config.yaml
arch: "inception"
dataset: "stained colorectal tissue patches (NCT-CRC-HE-100K)"
train_examples: 45211
image_size: 32
color_jitter: 0.1
targets: ["tissue"]
norm: "groupnorm"
init: "kaiming_normal"
optimizer: "adamw"
lr_schedule: "wsd"
decay_fraction: 0.2
weight_decay: 0.1
Rows from block 7, named by matrix and row number. Each number is 50 + 15 x the weight over its row's rms, rounded and kept within 0 to 99. All counts start at 0. After the name is the row's rms in percent of the matrix's.
# b10: branch 1 pointwise conv (model.blocks.7.b1.0.weight, 64x256x1x1), inputs 86-171
b10.0 091:52 38 46 22 39 32 53 56 30 47 18 33 49 48 43 34 85 50 43 09 47 78 61 32 35 52 40 55 54 42 52 61 45 72 48 34 39 76 75 61 52 64 59 60 58 63 67 51 59 39 57 51 58 51 52 46 78 48 43 44 54 68 36 68 68 50 54 36 57 44 29 61 55 67 58 56 63 81 70 71 23 65 51 55 66 62
b10.1 094:64 42 66 54 48 59 51 34 48 39 27 46 46 65 61 43 74 79 45 50 28 49 50 44 36 53 64 51 46 23 48 42 49 54 34 59 37 83 56 29 26 18 37 47 41 97 59 24 50 59 61 26 60 68 67 63 70 35 55 79 42 80 53 50 25 33 40 50 39 39 44 57 54 44 55 47 42 38 25 48 68 60 49 50 50 36
b10.2 103:75 20 44 41 30 44 38 53 49 39 58 54 55 44 47 55 60 54 39 52 38 63 64 38 39 46 13 45 61 37 52 60 47 43 43 67 58 66 61 52 04 51 54 37 43 45 41 49 31 80 40 41 62 65 49 56 47 56 41 41 39 39 70 38 47 18 53 62 41 53 60 54 27 47 45 69 60 48 44 00 39 26 63 46 19 74
b10.3 109:46 43 40 66 25 21 32 58 33 53 66 39 47 23 48 23 34 47 45 35 41 33 50 32 37 49 55 42 50 60 51 59 46 42 65 43 55 89 42 21 70 66 42 62 65 31 41 34 38 45 45 48 37 31 45 37 54 63 35 35 63 45 31 83 61 58 31 29 41 53 38 46 62 51 58 67 60 61 70 57 44 64 41 54 43 43
b10.4 095:65 53 61 34 61 47 53 39 64 55 03 33 52 65 59 37 47 49 15 24 56 42 58 21 57 56 65 48 51 33 36 50 54 55 39 42 57 62 50 25 74 50 54 51 65 14 62 49 56 53 52 30 46 67 78 48 60 22 47 70 49 73 66 56 50 38 25 36 38 32 23 46 38 41 53 70 60 72 54 60 38 51 60 38 49 60
b10.5 096:61 47 46 49 47 28 61 30 19 48 79 68 40 55 49 59 71 47 33 43 53 40 46 30 44 43 22 59 44 69 37 45 38 55 38 34 34 54 38 44 34 20 41 66 49 15 42 50 49 32 42 31 35 51 64 21 47 59 51 50 64 16 33 57 40 48 61 43 52 23 56 48 62 41 39 61 42 51 43 78 25 47 63 46 52 44
b10.6 093:22 46 42 28 70 32 53 51 33 49 43 63 63 56 55 60 47 56 40 55 34 60 51 37 65 64 68 50 33 18 36 49 34 46 52 60 39 36 33 57 41 48 45 60 39 47 58 68 49 55 47 53 67 28 43 35 59 55 47 73 31 55 54 34 38 43 15 44 67 73 35 53 53 40 60 71 56 51 57 49 45 59 41 59 69 48
b10.7 096:42 36 57 29 45 58 67 49 43 69 64 73 48 37 41 57 83 48 48 53 23 55 54 52 53 38 80 47 48 69 26 56 41 38 54 40 58 44 47 40 47 38 52 54 72 30 65 52 40 66 19 73 28 29 54 61 33 38 33 60 47 38 72 14 48 24 99 27 74 55 31 56 35 50 54 58 55 73 53 74 74 45 44 38 47 41
b10.8 105:54 68 49 38 52 48 44 56 62 52 74 49 81 56 35 50 17 29 64 80 57 61 51 41 60 46 44 39 49 54 35 43 59 33 53 21 42 48 53 53 29 31 24 47 59 55 43 77 33 40 39 57 45 27 27 48 57 62 54 48 38 47 61 57 69 52 27 52 42 53 75 31 43 66 45 57 17 24 54 49 48 63 52 33 38 31
b10.9 093:23 56 54 57 28 58 22 47 54 57 55 57 48 41 36 39 37 36 47 50 43 46 57 17 58 51 53 40 51 58 55 52 52 48 52 39 37 56 46 47 59 45 43 65 62 52 53 57 73 32 52 68 67 63 35 36 23 79 45 45 64 36 09 73 59 78 12 48 62 35 40 33 57 57 51 53 47 45 40 71 39 39 46 49 52 58
b10.10 108:41 59 63 52 71 61 76 64 49 70 04 29 68 77 62 60 51 77 45 31 54 41 58 80 70 47 69 39 46 38 30 34 46 73 30 34 36 54 56 36 30 53 43 26 70 42 47 46 38 43 44 60 57 56 68 93 46 55 76 51 39 53 30 33 75 31 53 48 34 35 42 45 76 40 48 28 36 52 54 34 25 66 77 46 57 37
b10.11 113:49 49 56 36 45 47 66 54 26 42 36 33 73 48 58 43 37 49 52 52 07 43 67 61 48 71 38 53 47 54 47 60 63 78 57 35 63 71 56 72 55 60 57 57 68 00 62 59 28 52 24 51 64 52 52 27 48 49 43 41 53 50 61 55 32 40 40 51 49 24 17 52 67 70 48 59 57 69 67 58 45 66 60 48 23 67
b10.12 087:52 40 49 26 51 43 38 60 11 57 77 42 72 26 40 51 77 32 66 51 09 58 63 33 46 63 58 37 61 51 40 44 48 48 61 58 47 67 36 39 39 62 54 52 40 41 42 35 55 80 38 52 36 27 43 38 43 31 37 42 38 21 64 66 55 66 68 43 45 55 37 36 60 46 47 69 60 90 59 66 61 35 63 34 77 38
b10.13 112:53 50 50 61 55 37 47 41 40 37 45 62 26 42 57 44 34 26 29 34 46 30 53 37 38 50 56 57 44 59 62 40 27 36 20 46 46 49 46 51 11 58 66 68 62 76 68 51 77 46 63 46 59 39 62 45 34 67 48 62 42 61 61 60 61 40 25 41 61 67 48 70 51 37 55 60 57 42 46 58 44 75 56 52 54 53
b10.14 093:55 54 34 42 53 58 42 48 59 43 85 22 54 42 30 44 07 33 58 22 40 46 51 36 51 38 63 52 38 57 22 24 57 49 39 48 53 53 73 30 55 70 38 39 52 77 43 86 55 71 52 48 52 67 41 65 37 54 44 60 40 24 57 49 66 46 71 28 40 69 20 67 48 66 55 67 50 42 56 55 67 50 35 50 47 48
b10.15 098:44 54 53 23 29 48 59 46 47 52 40 36 15 39 38 38 26 54 55 36 78 53 54 31 76 37 27 43 29 68 53 53 51 54 39 44 54 53 48 37 52 51 47 43 52 63 32 71 30 31 34 53 29 66 43 46 39 53 67 35 55 70 29 56 55 60 41 52 64 53 61 45 52 51 41 51 57 51 60 60 40 55 70 55 35 53
b10.16 108:65 33 53 29 10 46 36 26 61 43 81 49 30 48 25 43 68 49 36 66 50 39 45 50 49 46 39 48 62 23 57 65 59 31 44 44 52 61 51 49 64 44 49 17 44 21 50 43 39 31 28 61 39 54 38 55 52 27 27 43 40 37 57 41 40 32 67 30 60 34 45 59 75 60 72 62 63 50 49 46 42 36 53 65 46 59
b10.17 091:42 52 73 43 63 25 48 20 46 57 35 05 48 49 74 48 38 55 32 58 66 30 68 63 54 50 26 38 43 59 48 42 35 63 55 49 50 99 56 64 22 39 27 37 52 49 57 51 36 26 30 42 47 53 52 52 51 50 88 45 54 52 57 45 62 50 50 82 46 19 32 33 83 67 49 80 34 55 65 39 66 66 34 36 28 39
b10.18 105:60 42 27 38 34 53 40 57 33 59 87 46 41 36 54 55 37 42 40 50 08 63 82 68 55 63 34 53 53 48 54 47 59 62 33 61 61 55 51 66 35 72 57 48 42 01 70 58 54 66 35 46 58 52 31 29 56 56 49 22 43 18 46 47 46 39 57 58 62 54 37 51 53 67 48 72 55 48 46 67 56 64 60 53 44 53
b10.19 101:49 52 49 47 59 61 30 46 24 48 20 75 49 43 33 46 50 74 54 24 36 64 63 54 53 34 61 44 35 27 48 52 48 64 41 64 28 64 23 55 70 42 28 65 47 65 47 37 33 44 35 39 34 48 28 47 46 62 67 46 44 42 51 70 38 30 43 63 60 43 34 49 49 59 58 62 41 75 49 68 40 23 57 39 50 49
b10.20 106:29 51 53 58 54 34 50 29 48 48 77 66 48 40 55 54 39 60 59 23 52 37 44 51 41 32 69 30 41 40 15 38 25 29 45 43 19 45 42 46 56 27 25 43 28 70 35 33 43 59 48 25 38 51 60 38 54 40 57 49 49 90 34 38 47 31 54 41 65 30 39 41 43 42 54 73 23 44 34 78 54 47 61 42 54 37
b10.21 096:27 39 57 53 76 57 58 42 58 58 60 54 64 57 50 49 67 43 75 70 18 46 48 76 18 47 49 55 49 21 25 46 47 38 53 28 50 82 40 64 31 18 48 43 47 58 44 47 45 33 44 39 53 43 43 32 37 40 49 45 56 81 45 55 48 45 47 35 62 40 21 53 60 58 46 63 24 53 33 79 69 46 72 67 39 52
b10.22 101:59 47 56 76 44 61 42 43 39 49 99 53 58 33 48 61 87 62 39 70 21 51 47 51 43 66 65 46 41 60 54 55 63 62 64 58 47 87 47 42 25 58 45 50 68 01 56 56 55 52 53 46 61 56 55 50 48 42 48 48 32 07 55 62 52 37 94 59 78 38 34 54 74 54 58 60 62 21 38 37 41 46 42 60 52 69
b10.23 084:52 47 51 44 59 57 31 63 26 60 78 40 49 30 49 60 66 46 31 53 58 45 46 12 52 26 45 73 62 54 45 44 42 55 63 69 47 56 69 45 57 42 56 57 36 41 62 49 33 46 49 60 33 69 46 44 51 38 62 54 26 38 63 70 33 57 30 59 52 73 21 43 51 34 48 62 59 53 62 72 62 30 26 58 71 52
b10.24 109:47 40 47 29 56 56 64 27 43 42 40 56 34 45 44 48 46 23 37 38 43 54 29 19 44 60 41 62 52 36 45 47 29 60 29 53 31 63 52 48 66 65 55 53 57 44 29 46 45 54 50 45 00 63 37 56 38 66 65 62 49 50 47 42 52 53 39 43 41 59 36 63 16 48 62 75 64 62 59 70 52 50 67 50 50 49
b10.25 104:58 51 47 76 48 59 47 32 55 35 52 27 57 52 65 50 51 76 40 51 40 28 56 80 47 65 52 31 56 69 44 55 55 61 40 41 47 55 36 62 38 54 47 42 43 25 42 55 56 71 33 29 55 49 51 55 55 38 57 50 44 55 62 42 33 27 49 63 50 10 63 45 51 58 38 49 40 25 40 26 68 77 75 41 05 29
b10.26 095:26 59 43 51 58 53 52 42 28 39 20 48 56 35 37 56 53 41 23 06 48 32 65 30 61 47 62 53 56 23 50 50 26 40 41 37 40 47 47 42 68 56 68 55 59 79 50 69 48 07 27 49 34 69 56 53 08 77 39 70 61 44 64 56 30 50 04 53 54 40 36 68 57 53 50 42 46 35 57 56 54 69 44 61 49 48
b10.27 120:44 64 70 36 70 73 44 66 42 60 60 59 70 69 72 60 44 77 54 40 43 80 65 27 73 66 47 44 27 45 55 24 30 71 42 45 41 40 60 54 32 48 45 40 49 34 54 40 34 38 58 62 66 58 62 61 52 46 66 38 43 45 36 52 55 52 37 86 56 44 62 28 58 79 51 39 51 18 59 54 37 64 41 42 61 50
b10.28 101:35 32 54 41 46 42 36 44 37 46 74 45 60 57 29 26 64 60 42 40 63 61 41 58 52 40 43 50 38 46 39 45 65 39 61 26 46 86 48 54 39 37 45 33 61 00 45 51 32 67 40 53 42 42 40 52 62 43 23 55 53 24 54 65 59 42 73 26 42 46 27 27 60 67 63 75 51 78 75 66 35 46 59 40 40 46
b10.29 101:58 47 45 67 56 94 47 50 60 43 52 47 47 50 63 53 50 42 59 57 47 58 54 60 43 50 48 38 45 50 58 35 52 69 29 43 25 54 51 67 29 62 66 45 62 71 73 51 35 42 59 51 51 47 30 58 36 40 42 57 41 55 29 34 60 31 21 50 49 31 44 29 67 71 55 59 38 38 66 59 47 83 69 55 44 39
b10.30 096:38 47 45 17 52 45 59 37 55 61 33 51 42 64 60 28 34 65 52 41 37 47 68 15 53 48 50 38 34 28 48 59 43 48 62 49 56 66 43 40 49 51 30 48 34 41 39 56 28 33 57 60 35 72 51 61 35 54 59 70 61 90 69 47 70 65 32 47 64 64 24 47 74 67 58 77 50 67 57 60 42 65 36 70 48 71
b10.31 098:70 52 52 48 47 41 55 52 61 58 57 58 53 40 75 36 35 39 39 71 52 45 48 13 52 51 52 46 48 43 48 56 59 43 55 44 75 53 51 52 51 64 39 42 41 28 65 60 48 31 60 56 65 51 49 37 44 59 35 37 68 42 38 66 59 58 10 64 38 49 48 36 28 47 41 58 64 53 55 51 56 59 48 40 62 55
b10.32 090:43 59 41 43 60 34 35 61 68 52 50 97 78 50 34 47 39 38 72 55 43 54 36 41 58 46 45 74 50 32 61 30 36 06 53 77 63 28 36 45 48 37 38 45 30 55 38 63 35 79 40 70 51 17 67 59 63 45 46 55 34 55 64 45 51 48 50 30 55 70 69 59 35 40 60 56 47 60 37 66 47 59 48 69 75 51
b10.33 087:51 31 48 60 63 56 56 40 42 31 63 53 41 36 57 59 47 48 38 49 15 58 69 34 48 51 55 61 72 35 34 51 54 59 33 67 64 59 70 64 57 74 37 49 42 39 56 55 62 44 63 27 43 50 55 31 55 88 22 51 36 53 61 76 55 61 16 42 46 41 38 64 26 34 54 53 44 43 54 66 81 74 77 49 45 41
b10.34 097:41 29 34 56 21 51 46 43 40 47 72 49 54 33 32 34 64 48 56 45 29 43 64 21 45 46 40 41 44 77 36 72 57 66 56 54 53 54 50 59 56 63 48 66 43 14 52 64 54 44 27 42 35 53 36 46 43 68 52 43 47 25 59 50 34 49 63 49 51 40 46 53 77 61 63 74 69 40 53 44 52 40 25 46 55 64
b10.35 104:64 35 44 65 52 57 52 55 25 36 64 74 55 43 47 36 38 63 51 37 29 55 39 77 43 47 59 34 43 30 41 74 69 36 34 51 60 56 53 54 64 38 40 46 47 20 37 33 55 76 37 50 18 64 48 42 45 27 42 44 58 33 62 15 24 15 79 48 48 68 58 52 51 69 51 48 38 49 38 69 49 45 79 36 41 40
b10.36 100:46 48 40 38 45 35 33 25 59 30 61 35 48 31 49 40 35 27 38 70 53 41 39 53 43 46 37 61 71 60 52 66 61 51 53 64 59 71 54 72 39 55 46 61 56 40 57 70 30 51 49 50 44 66 48 54 69 55 44 54 39 64 55 60 59 49 38 43 48 58 54 41 53 55 50 61 45 37 54 56 72 69 61 74 33 60
b10.37 119:61 52 37 62 42 32 72 54 34 12 25 57 33 26 43 75 49 51 42 06 58 38 49 24 38 55 47 63 49 48 63 59 15 32 19 47 05 48 48 63 45 51 64 60 47 80 35 43 40 33 20 50 42 48 38 53 20 50 46 63 33 42 66 77 39 34 25 47 63 43 55 58 62 51 41 51 42 53 41 48 63 53 37 54 37 42
b10.38 080:42 46 50 58 54 49 68 41 32 41 44 80 64 40 63 69 61 55 52 44 58 45 50 64 49 69 38 50 41 64 34 59 62 69 37 40 57 71 30 41 59 30 51 68 41 25 44 56 19 41 31 44 55 31 55 36 25 63 65 43 52 23 38 62 47 56 71 33 75 59 44 51 44 60 49 58 55 57 42 77 26 44 49 57 65 49
b10.39 106:40 36 56 45 60 63 36 58 58 57 38 27 61 46 44 13 44 34 71 27 74 58 29 31 56 33 55 61 61 45 36 59 40 69 72 61 61 43 51 34 80 59 58 42 60 52 45 60 57 27 61 56 34 51 57 47 32 63 44 41 64 41 22 43 66 85 22 35 43 58 40 46 34 54 75 58 67 57 53 65 27 36 42 59 60 51
b10.40 100:35 32 42 43 36 44 46 53 39 56 75 42 49 27 67 23 22 33 28 59 15 52 64 59 46 31 57 72 43 66 24 49 58 43 39 58 68 78 58 57 51 53 45 60 64 05 48 51 45 89 54 54 27 49 49 47 76 37 63 49 49 33 48 37 44 34 68 47 20 51 38 51 47 21 60 85 52 67 45 76 62 58 66 72 32 65
b10.41 120:40 39 37 65 73 50 30 28 47 46 69 22 41 54 33 37 69 21 56 51 60 34 27 28 46 36 33 52 46 63 23 20 31 45 34 36 07 43 52 43 30 29 44 41 58 69 37 58 58 42 44 14 66 59 67 34 53 35 39 62 28 51 34 57 45 48 42 46 58 34 50 40 47 51 46 41 54 50 70 55 53 53 46 61 31 63
b10.42 104:52 17 51 37 52 61 56 37 49 61 16 52 49 57 51 58 56 49 34 24 35 31 46 08 41 48 73 41 51 32 35 31 65 73 46 42 50 46 34 37 57 41 50 57 67 61 50 35 49 35 72 37 51 52 50 60 64 32 53 72 55 70 61 43 50 52 20 53 49 34 13 43 48 58 52 65 68 70 46 56 42 29 42 48 63 58
b10.43 104:38 61 60 89 48 07 43 62 24 41 44 82 51 51 35 59 41 57 59 30 58 41 48 34 21 29 39 60 29 28 31 41 39 04 58 67 40 50 43 39 54 22 34 61 46 54 43 36 57 61 45 55 50 51 74 11 58 33 47 66 46 74 29 69 34 22 44 57 37 44 60 52 37 14 48 38 51 75 47 62 32 38 53 36 63 39
b10.44 077:47 37 47 30 45 62 43 50 51 66 46 78 58 41 67 52 53 63 55 32 39 48 41 40 48 34 30 33 34 65 58 39 48 31 57 49 42 62 58 57 43 40 57 41 47 87 36 69 57 53 74 38 33 35 62 57 49 30 63 26 38 62 49 51 51 56 32 47 32 51 70 46 54 57 37 48 37 58 36 51 41 61 43 49 40 67
b10.45 083:57 42 54 55 30 52 36 60 36 45 34 77 25 57 44 62 29 40 44 27 63 63 38 63 44 45 71 68 47 34 60 48 54 33 36 60 62 71 24 56 54 50 38 59 57 38 41 30 56 73 65 61 17 52 32 50 37 18 42 45 54 27 43 43 19 54 49 40 46 59 65 61 50 39 67 46 58 78 72 56 68 53 58 55 46 39
b10.46 093:44 48 49 52 48 53 58 65 68 24 92 45 47 49 33 48 64 42 59 79 41 34 60 53 49 58 39 54 70 62 46 57 56 49 32 28 52 63 50 65 33 42 61 61 38 38 34 43 53 43 45 27 65 49 62 29 34 59 68 69 55 17 45 48 45 52 78 40 69 47 68 69 27 63 40 63 49 59 37 65 37 41 33 58 64 54
b10.47 092:55 47 51 33 38 36 35 63 27 41 23 69 21 28 37 60 47 56 39 53 27 30 50 44 22 52 35 81 55 00 59 51 54 29 24 68 51 56 63 41 43 48 76 58 73 61 62 41 47 46 42 61 31 38 54 24 59 60 50 58 67 36 50 68 35 46 10 34 47 44 56 53 29 34 77 57 41 80 41 65 68 46 44 47 56 29
b10.48 101:30 41 43 61 47 29 66 31 45 44 65 39 46 52 62 47 62 37 28 59 63 47 56 35 42 53 56 17 37 43 25 33 38 38 28 16 41 57 52 37 21 54 19 40 50 53 56 53 70 55 53 26 55 53 36 29 50 33 41 79 53 69 48 61 77 25 28 41 46 18 44 53 36 25 40 69 44 47 55 62 76 76 78 34 27 25
b10.49 120:51 47 33 43 54 42 56 53 21 45 32 67 48 31 57 34 24 35 37 41 57 50 61 49 41 59 29 65 58 54 57 55 62 66 18 36 65 64 55 63 39 70 53 43 70 67 71 56 55 55 51 55 30 57 54 52 56 44 58 46 28 34 52 47 49 43 56 51 49 67 23 75 67 59 55 68 65 63 61 71 54 64 55 57 40 52
b10.50 092:40 43 54 48 48 69 45 40 43 32 87 54 71 54 49 70 76 79 30 53 37 48 61 70 51 70 61 52 49 51 40 46 61 57 38 59 61 64 32 70 28 37 60 60 62 24 64 62 63 52 48 29 40 46 49 43 62 62 49 52 12 34 51 45 38 54 77 54 60 44 56 70 64 53 65 53 49 39 55 39 55 70 45 32 43 42
b10.51 093:52 28 65 65 65 69 68 31 41 53 31 51 45 47 60 51 56 72 56 57 00 43 52 86 44 55 56 26 39 31 52 22 52 52 54 20 38 73 30 81 43 30 44 42 50 61 59 48 48 54 40 34 59 35 39 42 61 22 53 57 42 65 52 49 16 47 25 52 48 01 35 38 68 54 42 42 45 40 52 58 67 37 51 34 30 47
b10.52 101:69 42 39 24 41 72 43 52 47 46 33 53 27 48 46 34 60 38 27 44 63 40 27 36 27 60 28 67 47 10 48 53 51 42 50 35 71 51 48 30 47 59 55 47 52 40 56 26 44 32 38 54 22 64 47 67 33 43 31 40 47 32 50 37 49 44 57 36 52 40 60 55 52 48 63 61 46 55 37 53 30 31 82 55 48 50
b10.53 106:63 37 62 41 67 64 40 53 33 48 52 38 62 53 52 54 53 70 63 36 35 50 63 67 39 67 71 31 53 26 39 59 60 59 51 39 73 69 46 54 44 47 24 24 46 27 36 35 26 70 70 44 34 38 65 46 66 41 21 34 56 42 54 39 59 31 50 43 42 27 59 37 69 57 62 57 37 80 71 37 13 72 71 36 45 48
b10.54 090:18 45 27 40 27 45 27 39 51 24 59 29 62 44 35 43 19 37 41 36 50 49 48 45 32 43 63 36 30 49 17 46 46 29 43 80 53 82 35 59 58 32 27 53 39 71 70 32 39 70 38 53 50 44 52 29 54 28 49 56 63 51 44 73 64 42 49 47 44 64 36 44 40 63 59 61 77 58 59 73 67 23 44 28 75 46
b10.55 106:48 34 49 48 29 41 67 69 15 60 50 57 34 60 42 48 40 59 61 37 45 36 52 33 50 32 48 47 41 67 26 55 66 46 49 35 61 52 30 40 52 48 37 50 50 09 28 62 46 49 38 38 50 56 50 34 26 69 78 60 64 15 55 58 48 66 61 41 43 45 54 19 57 53 52 63 61 33 52 56 41 54 40 62 42 56
b10.56 098:38 47 36 63 44 38 53 38 30 75 21 44 60 44 24 31 61 48 55 21 73 52 40 33 42 36 60 45 46 57 30 44 40 58 67 55 47 57 43 51 81 38 39 38 36 47 38 65 40 50 40 46 45 39 57 47 50 55 28 53 74 64 26 72 52 71 27 27 47 40 10 37 51 54 35 61 65 69 56 67 14 44 40 55 39 56
b10.57 117:54 64 37 30 47 72 65 44 89 46 63 39 45 48 25 39 56 40 64 70 39 66 65 31 53 59 48 31 52 42 43 35 47 33 52 46 57 65 44 55 63 57 45 57 35 37 44 62 58 57 33 57 56 41 39 58 37 50 57 52 46 53 24 44 94 58 46 30 54 49 33 72 36 77 55 75 45 46 42 42 52 50 61 60 45 59
b10.58 100:58 37 48 34 43 57 50 60 40 53 42 45 60 47 55 48 52 60 37 23 41 36 57 46 53 34 39 59 40 37 51 28 47 52 47 43 44 79 42 28 42 59 48 62 58 31 51 63 67 51 49 54 40 62 55 41 50 23 48 68 33 73 57 74 56 38 26 37 57 39 22 67 70 72 61 67 54 73 55 71 57 51 35 44 58 58
b10.59 090:59 54 40 49 31 70 54 67 63 39 23 61 37 49 51 32 41 53 51 40 56 45 33 26 25 53 38 61 64 57 51 69 46 54 52 51 52 31 42 59 55 51 41 64 32 45 41 28 26 19 35 51 49 39 34 67 37 74 61 44 62 34 37 47 48 56 53 32 50 63 19 48 56 46 52 53 35 62 69 52 47 67 69 66 52 40
b10.60 082:62 62 36 27 40 70 35 48 54 52 64 57 39 63 79 41 51 42 50 53 62 46 36 60 63 39 47 38 48 34 30 40 60 36 31 42 47 65 37 53 58 46 34 35 54 61 47 45 45 63 59 45 59 49 48 38 29 39 41 42 56 24 46 38 43 19 65 22 50 59 28 58 16 52 63 37 50 45 51 50 80 51 62 37 51 56
b10.61 108:43 51 50 54 48 22 32 15 36 37 72 48 56 46 60 68 75 48 38 55 42 34 26 27 40 44 64 46 27 28 41 25 48 25 44 33 39 69 32 35 00 44 18 29 46 63 44 39 68 53 54 32 59 33 60 30 49 46 37 69 40 66 65 56 50 18 36 63 59 34 46 49 54 37 60 52 33 26 57 63 75 87 54 30 33 48
b10.62 102:60 13 63 43 80 52 64 33 60 54 42 50 09 36 61 61 62 39 46 32 27 34 36 46 49 42 26 57 38 37 37 22 46 37 42 32 20 38 51 53 23 37 53 42 53 94 47 53 55 45 37 56 35 56 39 74 43 26 59 65 34 54 68 46 59 35 55 67 70 44 52 52 48 42 44 35 55 55 52 62 84 67 46 41 51 43
b10.63 105:44 48 45 27 15 35 38 57 22 59 43 59 54 45 54 55 48 61 39 10 60 57 63 55 50 64 33 19 32 41 53 36 24 42 50 58 39 55 38 40 56 22 52 54 47 73 46 42 18 48 61 47 35 40 50 29 55 59 64 36 55 62 52 78 59 56 26 34 48 38 47 31 73 41 43 62 60 87 45 46 34 48 25 40 39 53