python train.py --color_jitter=0.1 --kernel_size=3 --stem="single" --optimizer="adamw" --beta2=0.95 --batch_size=256 --lr_schedule="wsd" --decay_fraction=0.2 --weight_decay=0.1
Rows from block 5 of a small image classifier, named by matrix and row number. Each number is 500 + 40 x the weight over its row's rms, rounded and kept within 0 to 999. All counts start at 0. Numbers have three digits each.
After each channel's rows are labels from the 100 images, of 14848, where the channel reaches its highest value: "patch colour" is the nearest of a few named colours to the mean colour under the peak. Only what is clearly more common there than usual is listed. The data: stained colorectal tissue patches (NCT-CRC-HE-100K).
# r30: branch 2 reduce pointwise conv (model.blocks.5.r3.0.weight, 32x128x1x1), inputs 43-85

r30.10:550466491519394509568496461441499515574541500574507546473517511556479458565481447518552411505506485421552545521479426496497561479
patch colour: pink

r30.24:522481491498524497518498428575480529479465506446496471520518526537468499405512524469456485497451450524451476489472541504457558548
patch colour: grey

r30.17:597500537524553471440484566536500494541512498505496533497499517496496460450546507536494468462438499525422527509560511504523502497
patch colour: white

r30.4:504603518546511508470551442536522488468506553499490506505545518485577495453500460573450496527495546508453510500527506482479524538
patch colour: white

r30.19:527519546495552505552460493545418400555515509529434500506532491466477505506508507482406502510531449532557511468479510494506516497
patch colour: pink

r30.31:466516499493534528533528475557545465532534504526438519461531544464474486470518518516517543485502508440426398535459490454479606493
patch colour: white

r30.14:479528537563479555469472497517525486508509484518481526505533538544464511501509485466525496510511440459466511495416492555421423495
patch colour: pink

r30.21:511493507468475486519465382559466492509505543528415544525521470491490464438513486538515444486512504511521537507495449459521541434
patch colour: black; brown

r30.15:425480529448496515541505409512519488523503565555517521473509473521516578534463479465549515504513446527526450523501485477510487491
patch colour: white

r30.11:525472533462487461483513480558517464455548538427432545507541466457520521558469527507502540461462530480488443508481543492501477607
patch colour: white

r30.16:512572477516524489471505555462459530516493484447522515488522593428544540407498488427401519492537553507465527485520538525497459485
patch colour: white

r30.23:523538497525499441498472575517472468550475460450430574459533602493512478440491568535523546507500484580441511493530508521486473518
patch colour: white

r30.8:470458500488479573436457574576605491525529483530517434514511505454484505508466407502435530504496530500499596491489497517447478555
patch colour: pink

r30.12:463536500497464543606470521537480497504489445596528448498559489501530513466519446474496461462545466483496552494533483498519488493
patch colour: purple

r30.2:428513490486539479457522537472463462510422504458446500425432473480569568523561577460503461496439491533496540510454544490455458477
patch colour: white

r30.30:515491493479495427451516483513436423510526460482559614453491520493577506454510531523557523510441513489511424529504518434494568472
patch colour: grey

r30.3:502497474511518522586521491517530457512510443588393507485497519542421528551514422545476516498534502427539487498468463498494459507
patch colour: pink

r30.29:479534481534474513450469526483474517522540432483514521467517530555521507475529511544465521530511490444474495486522465522554528521
patch colour: grey; brown