{"norm": "groupnorm", "activation": "silu", "batch_size": 256}
Rows from block 5 of a small image classifier, named by matrix and row number. Rows with one number belong to one channel. Each number is 128 + 32 x the weight over its row's rms, rounded and kept within 0 to 255. All counts start at 0. Numbers have three digits each.
Before each channel's rows are labels from the 100 images, of 14848, where the channel reaches its highest value: "strongest on" is what is common among them. Only what is clearly more common there than usual is listed. The data: stained colorectal tissue patches (NCT-CRC-HE-100K).
# r30: branch 2 reduce pointwise conv (model.blocks.5.r3.0.weight, 32x128x1x1), inputs 0-42
# b30: branch 2 3x3 conv (model.blocks.5.b3.0.weight, 48x32x3x3, transposed, each kernel summed), outputs 0-47

strongest on: tissue: cancer-associated stroma; tissue: debris
r30.6:070142121054040120151147072070119104099137157103104122117172182109136037082121051072207146140130140154186091150131113113107154137
b30.6:094124129089045111124125069147173150131152167180127078146060127083128133118121170119129119071139147114118125120102129090123151134050127140070119

strongest on: tissue: debris
r30.22:052094145162106162143170123141057168088170133157156131152147146090134077092136107137154186099168068175137171137138149148092091106
b30.22:126099135078104152119155143112056186098128134163143165145096170139095092090107165152170102126091135114083088113135047119077110135128114122175087

strongest on: tissue: tumour epithelium
r30.9:123091099136079174102185119146172154109171138181137102138077030120112043023112187162121133102136123140150154157115104087170138165
b30.9:112154134137179113108108069091144108047110135093077131094115122127129130078086130093183118114122070174095134185105090128083123099083137110156130

strongest on: tissue: adipose tissue
r30.13:128199157109202177132094150140182086157195117100084145158096115147108128135121084063100115093094108115126141148134117109092119110
b30.13:095085162095167118150098122150130066132114053122100071088074110066135128159118161136187112149145114135136158132118135115138122212147089146129149

strongest on: tissue: cancer-associated stroma; tissue: adipose tissue
r30.28:115165097092066062076118113085143120061167137090146099127120160098145054046136079151103162107146110139148138126132150160147132111
b30.28:121150091107097134110116127116154219093119169096121059186048111125159112107132136121164129122145115127134135139137112144116139165045069136151112

strongest on: tissue: tumour epithelium
r30.0:085126110105156129110108096158171120121060114066120124062086143096128117122166114128184052137102142149151108079079138171134087126
b30.0:122075132126166082113120129144091150070132067147167107093139159119056126205130123123136153115160105096111062161126078159162135103131167103154118

strongest on: tissue: debris
r30.25:118116152147188131170148104084101117116161161111178117061156168134179075091146066055148126136127130141125128097143062104063094111
b30.25:109098138157089158144119094114108110135122162212090122073121133113135132107133106163107099086116163079138160099109060141108110141165204095068125

strongest on: tissue: cancer-associated stroma
r30.20:142173179116126154146119110188072088157077056139104153098090111099064115119123100159160108151139119115076139083117136199112162130
b30.20:115127125078088141142129088126111103072094120071070140120099130138144127156172159150096116102084141106125089114124107116161092120109005155131134

strongest on: tissue: adipose tissue
r30.5:094131134196175133162057090124152072080138083096133126128118127104081102116117146147162163085106102098082094062115112137100107149
b30.5:114128088141178101099075132139170090129100060145125138145134101166121089137097095095211129144147136127102118090120143147078094176180100146160078

strongest on: tissue: mucus
r30.1:105148106160120171126125188138130200122104150131159115078086149050135063091120181200132109146140110073133116162106131200118176119
b30.1:091138174096151130113141157126075168046101125076117131125135143153120210097125082155091125140107160142102095147073050121130106092119124139137121

strongest on: tissue: tumour epithelium; tissue: adipose tissue
r30.4:090078127132129115125145049105075143171098138188141107126176122101127151141158167154129163088164101163087139088202162107023125116
b30.4:136157173127079169095186092113106116122167160143113121147165099114091071091119140164169100080102153108072148144173133134062099155180158117114120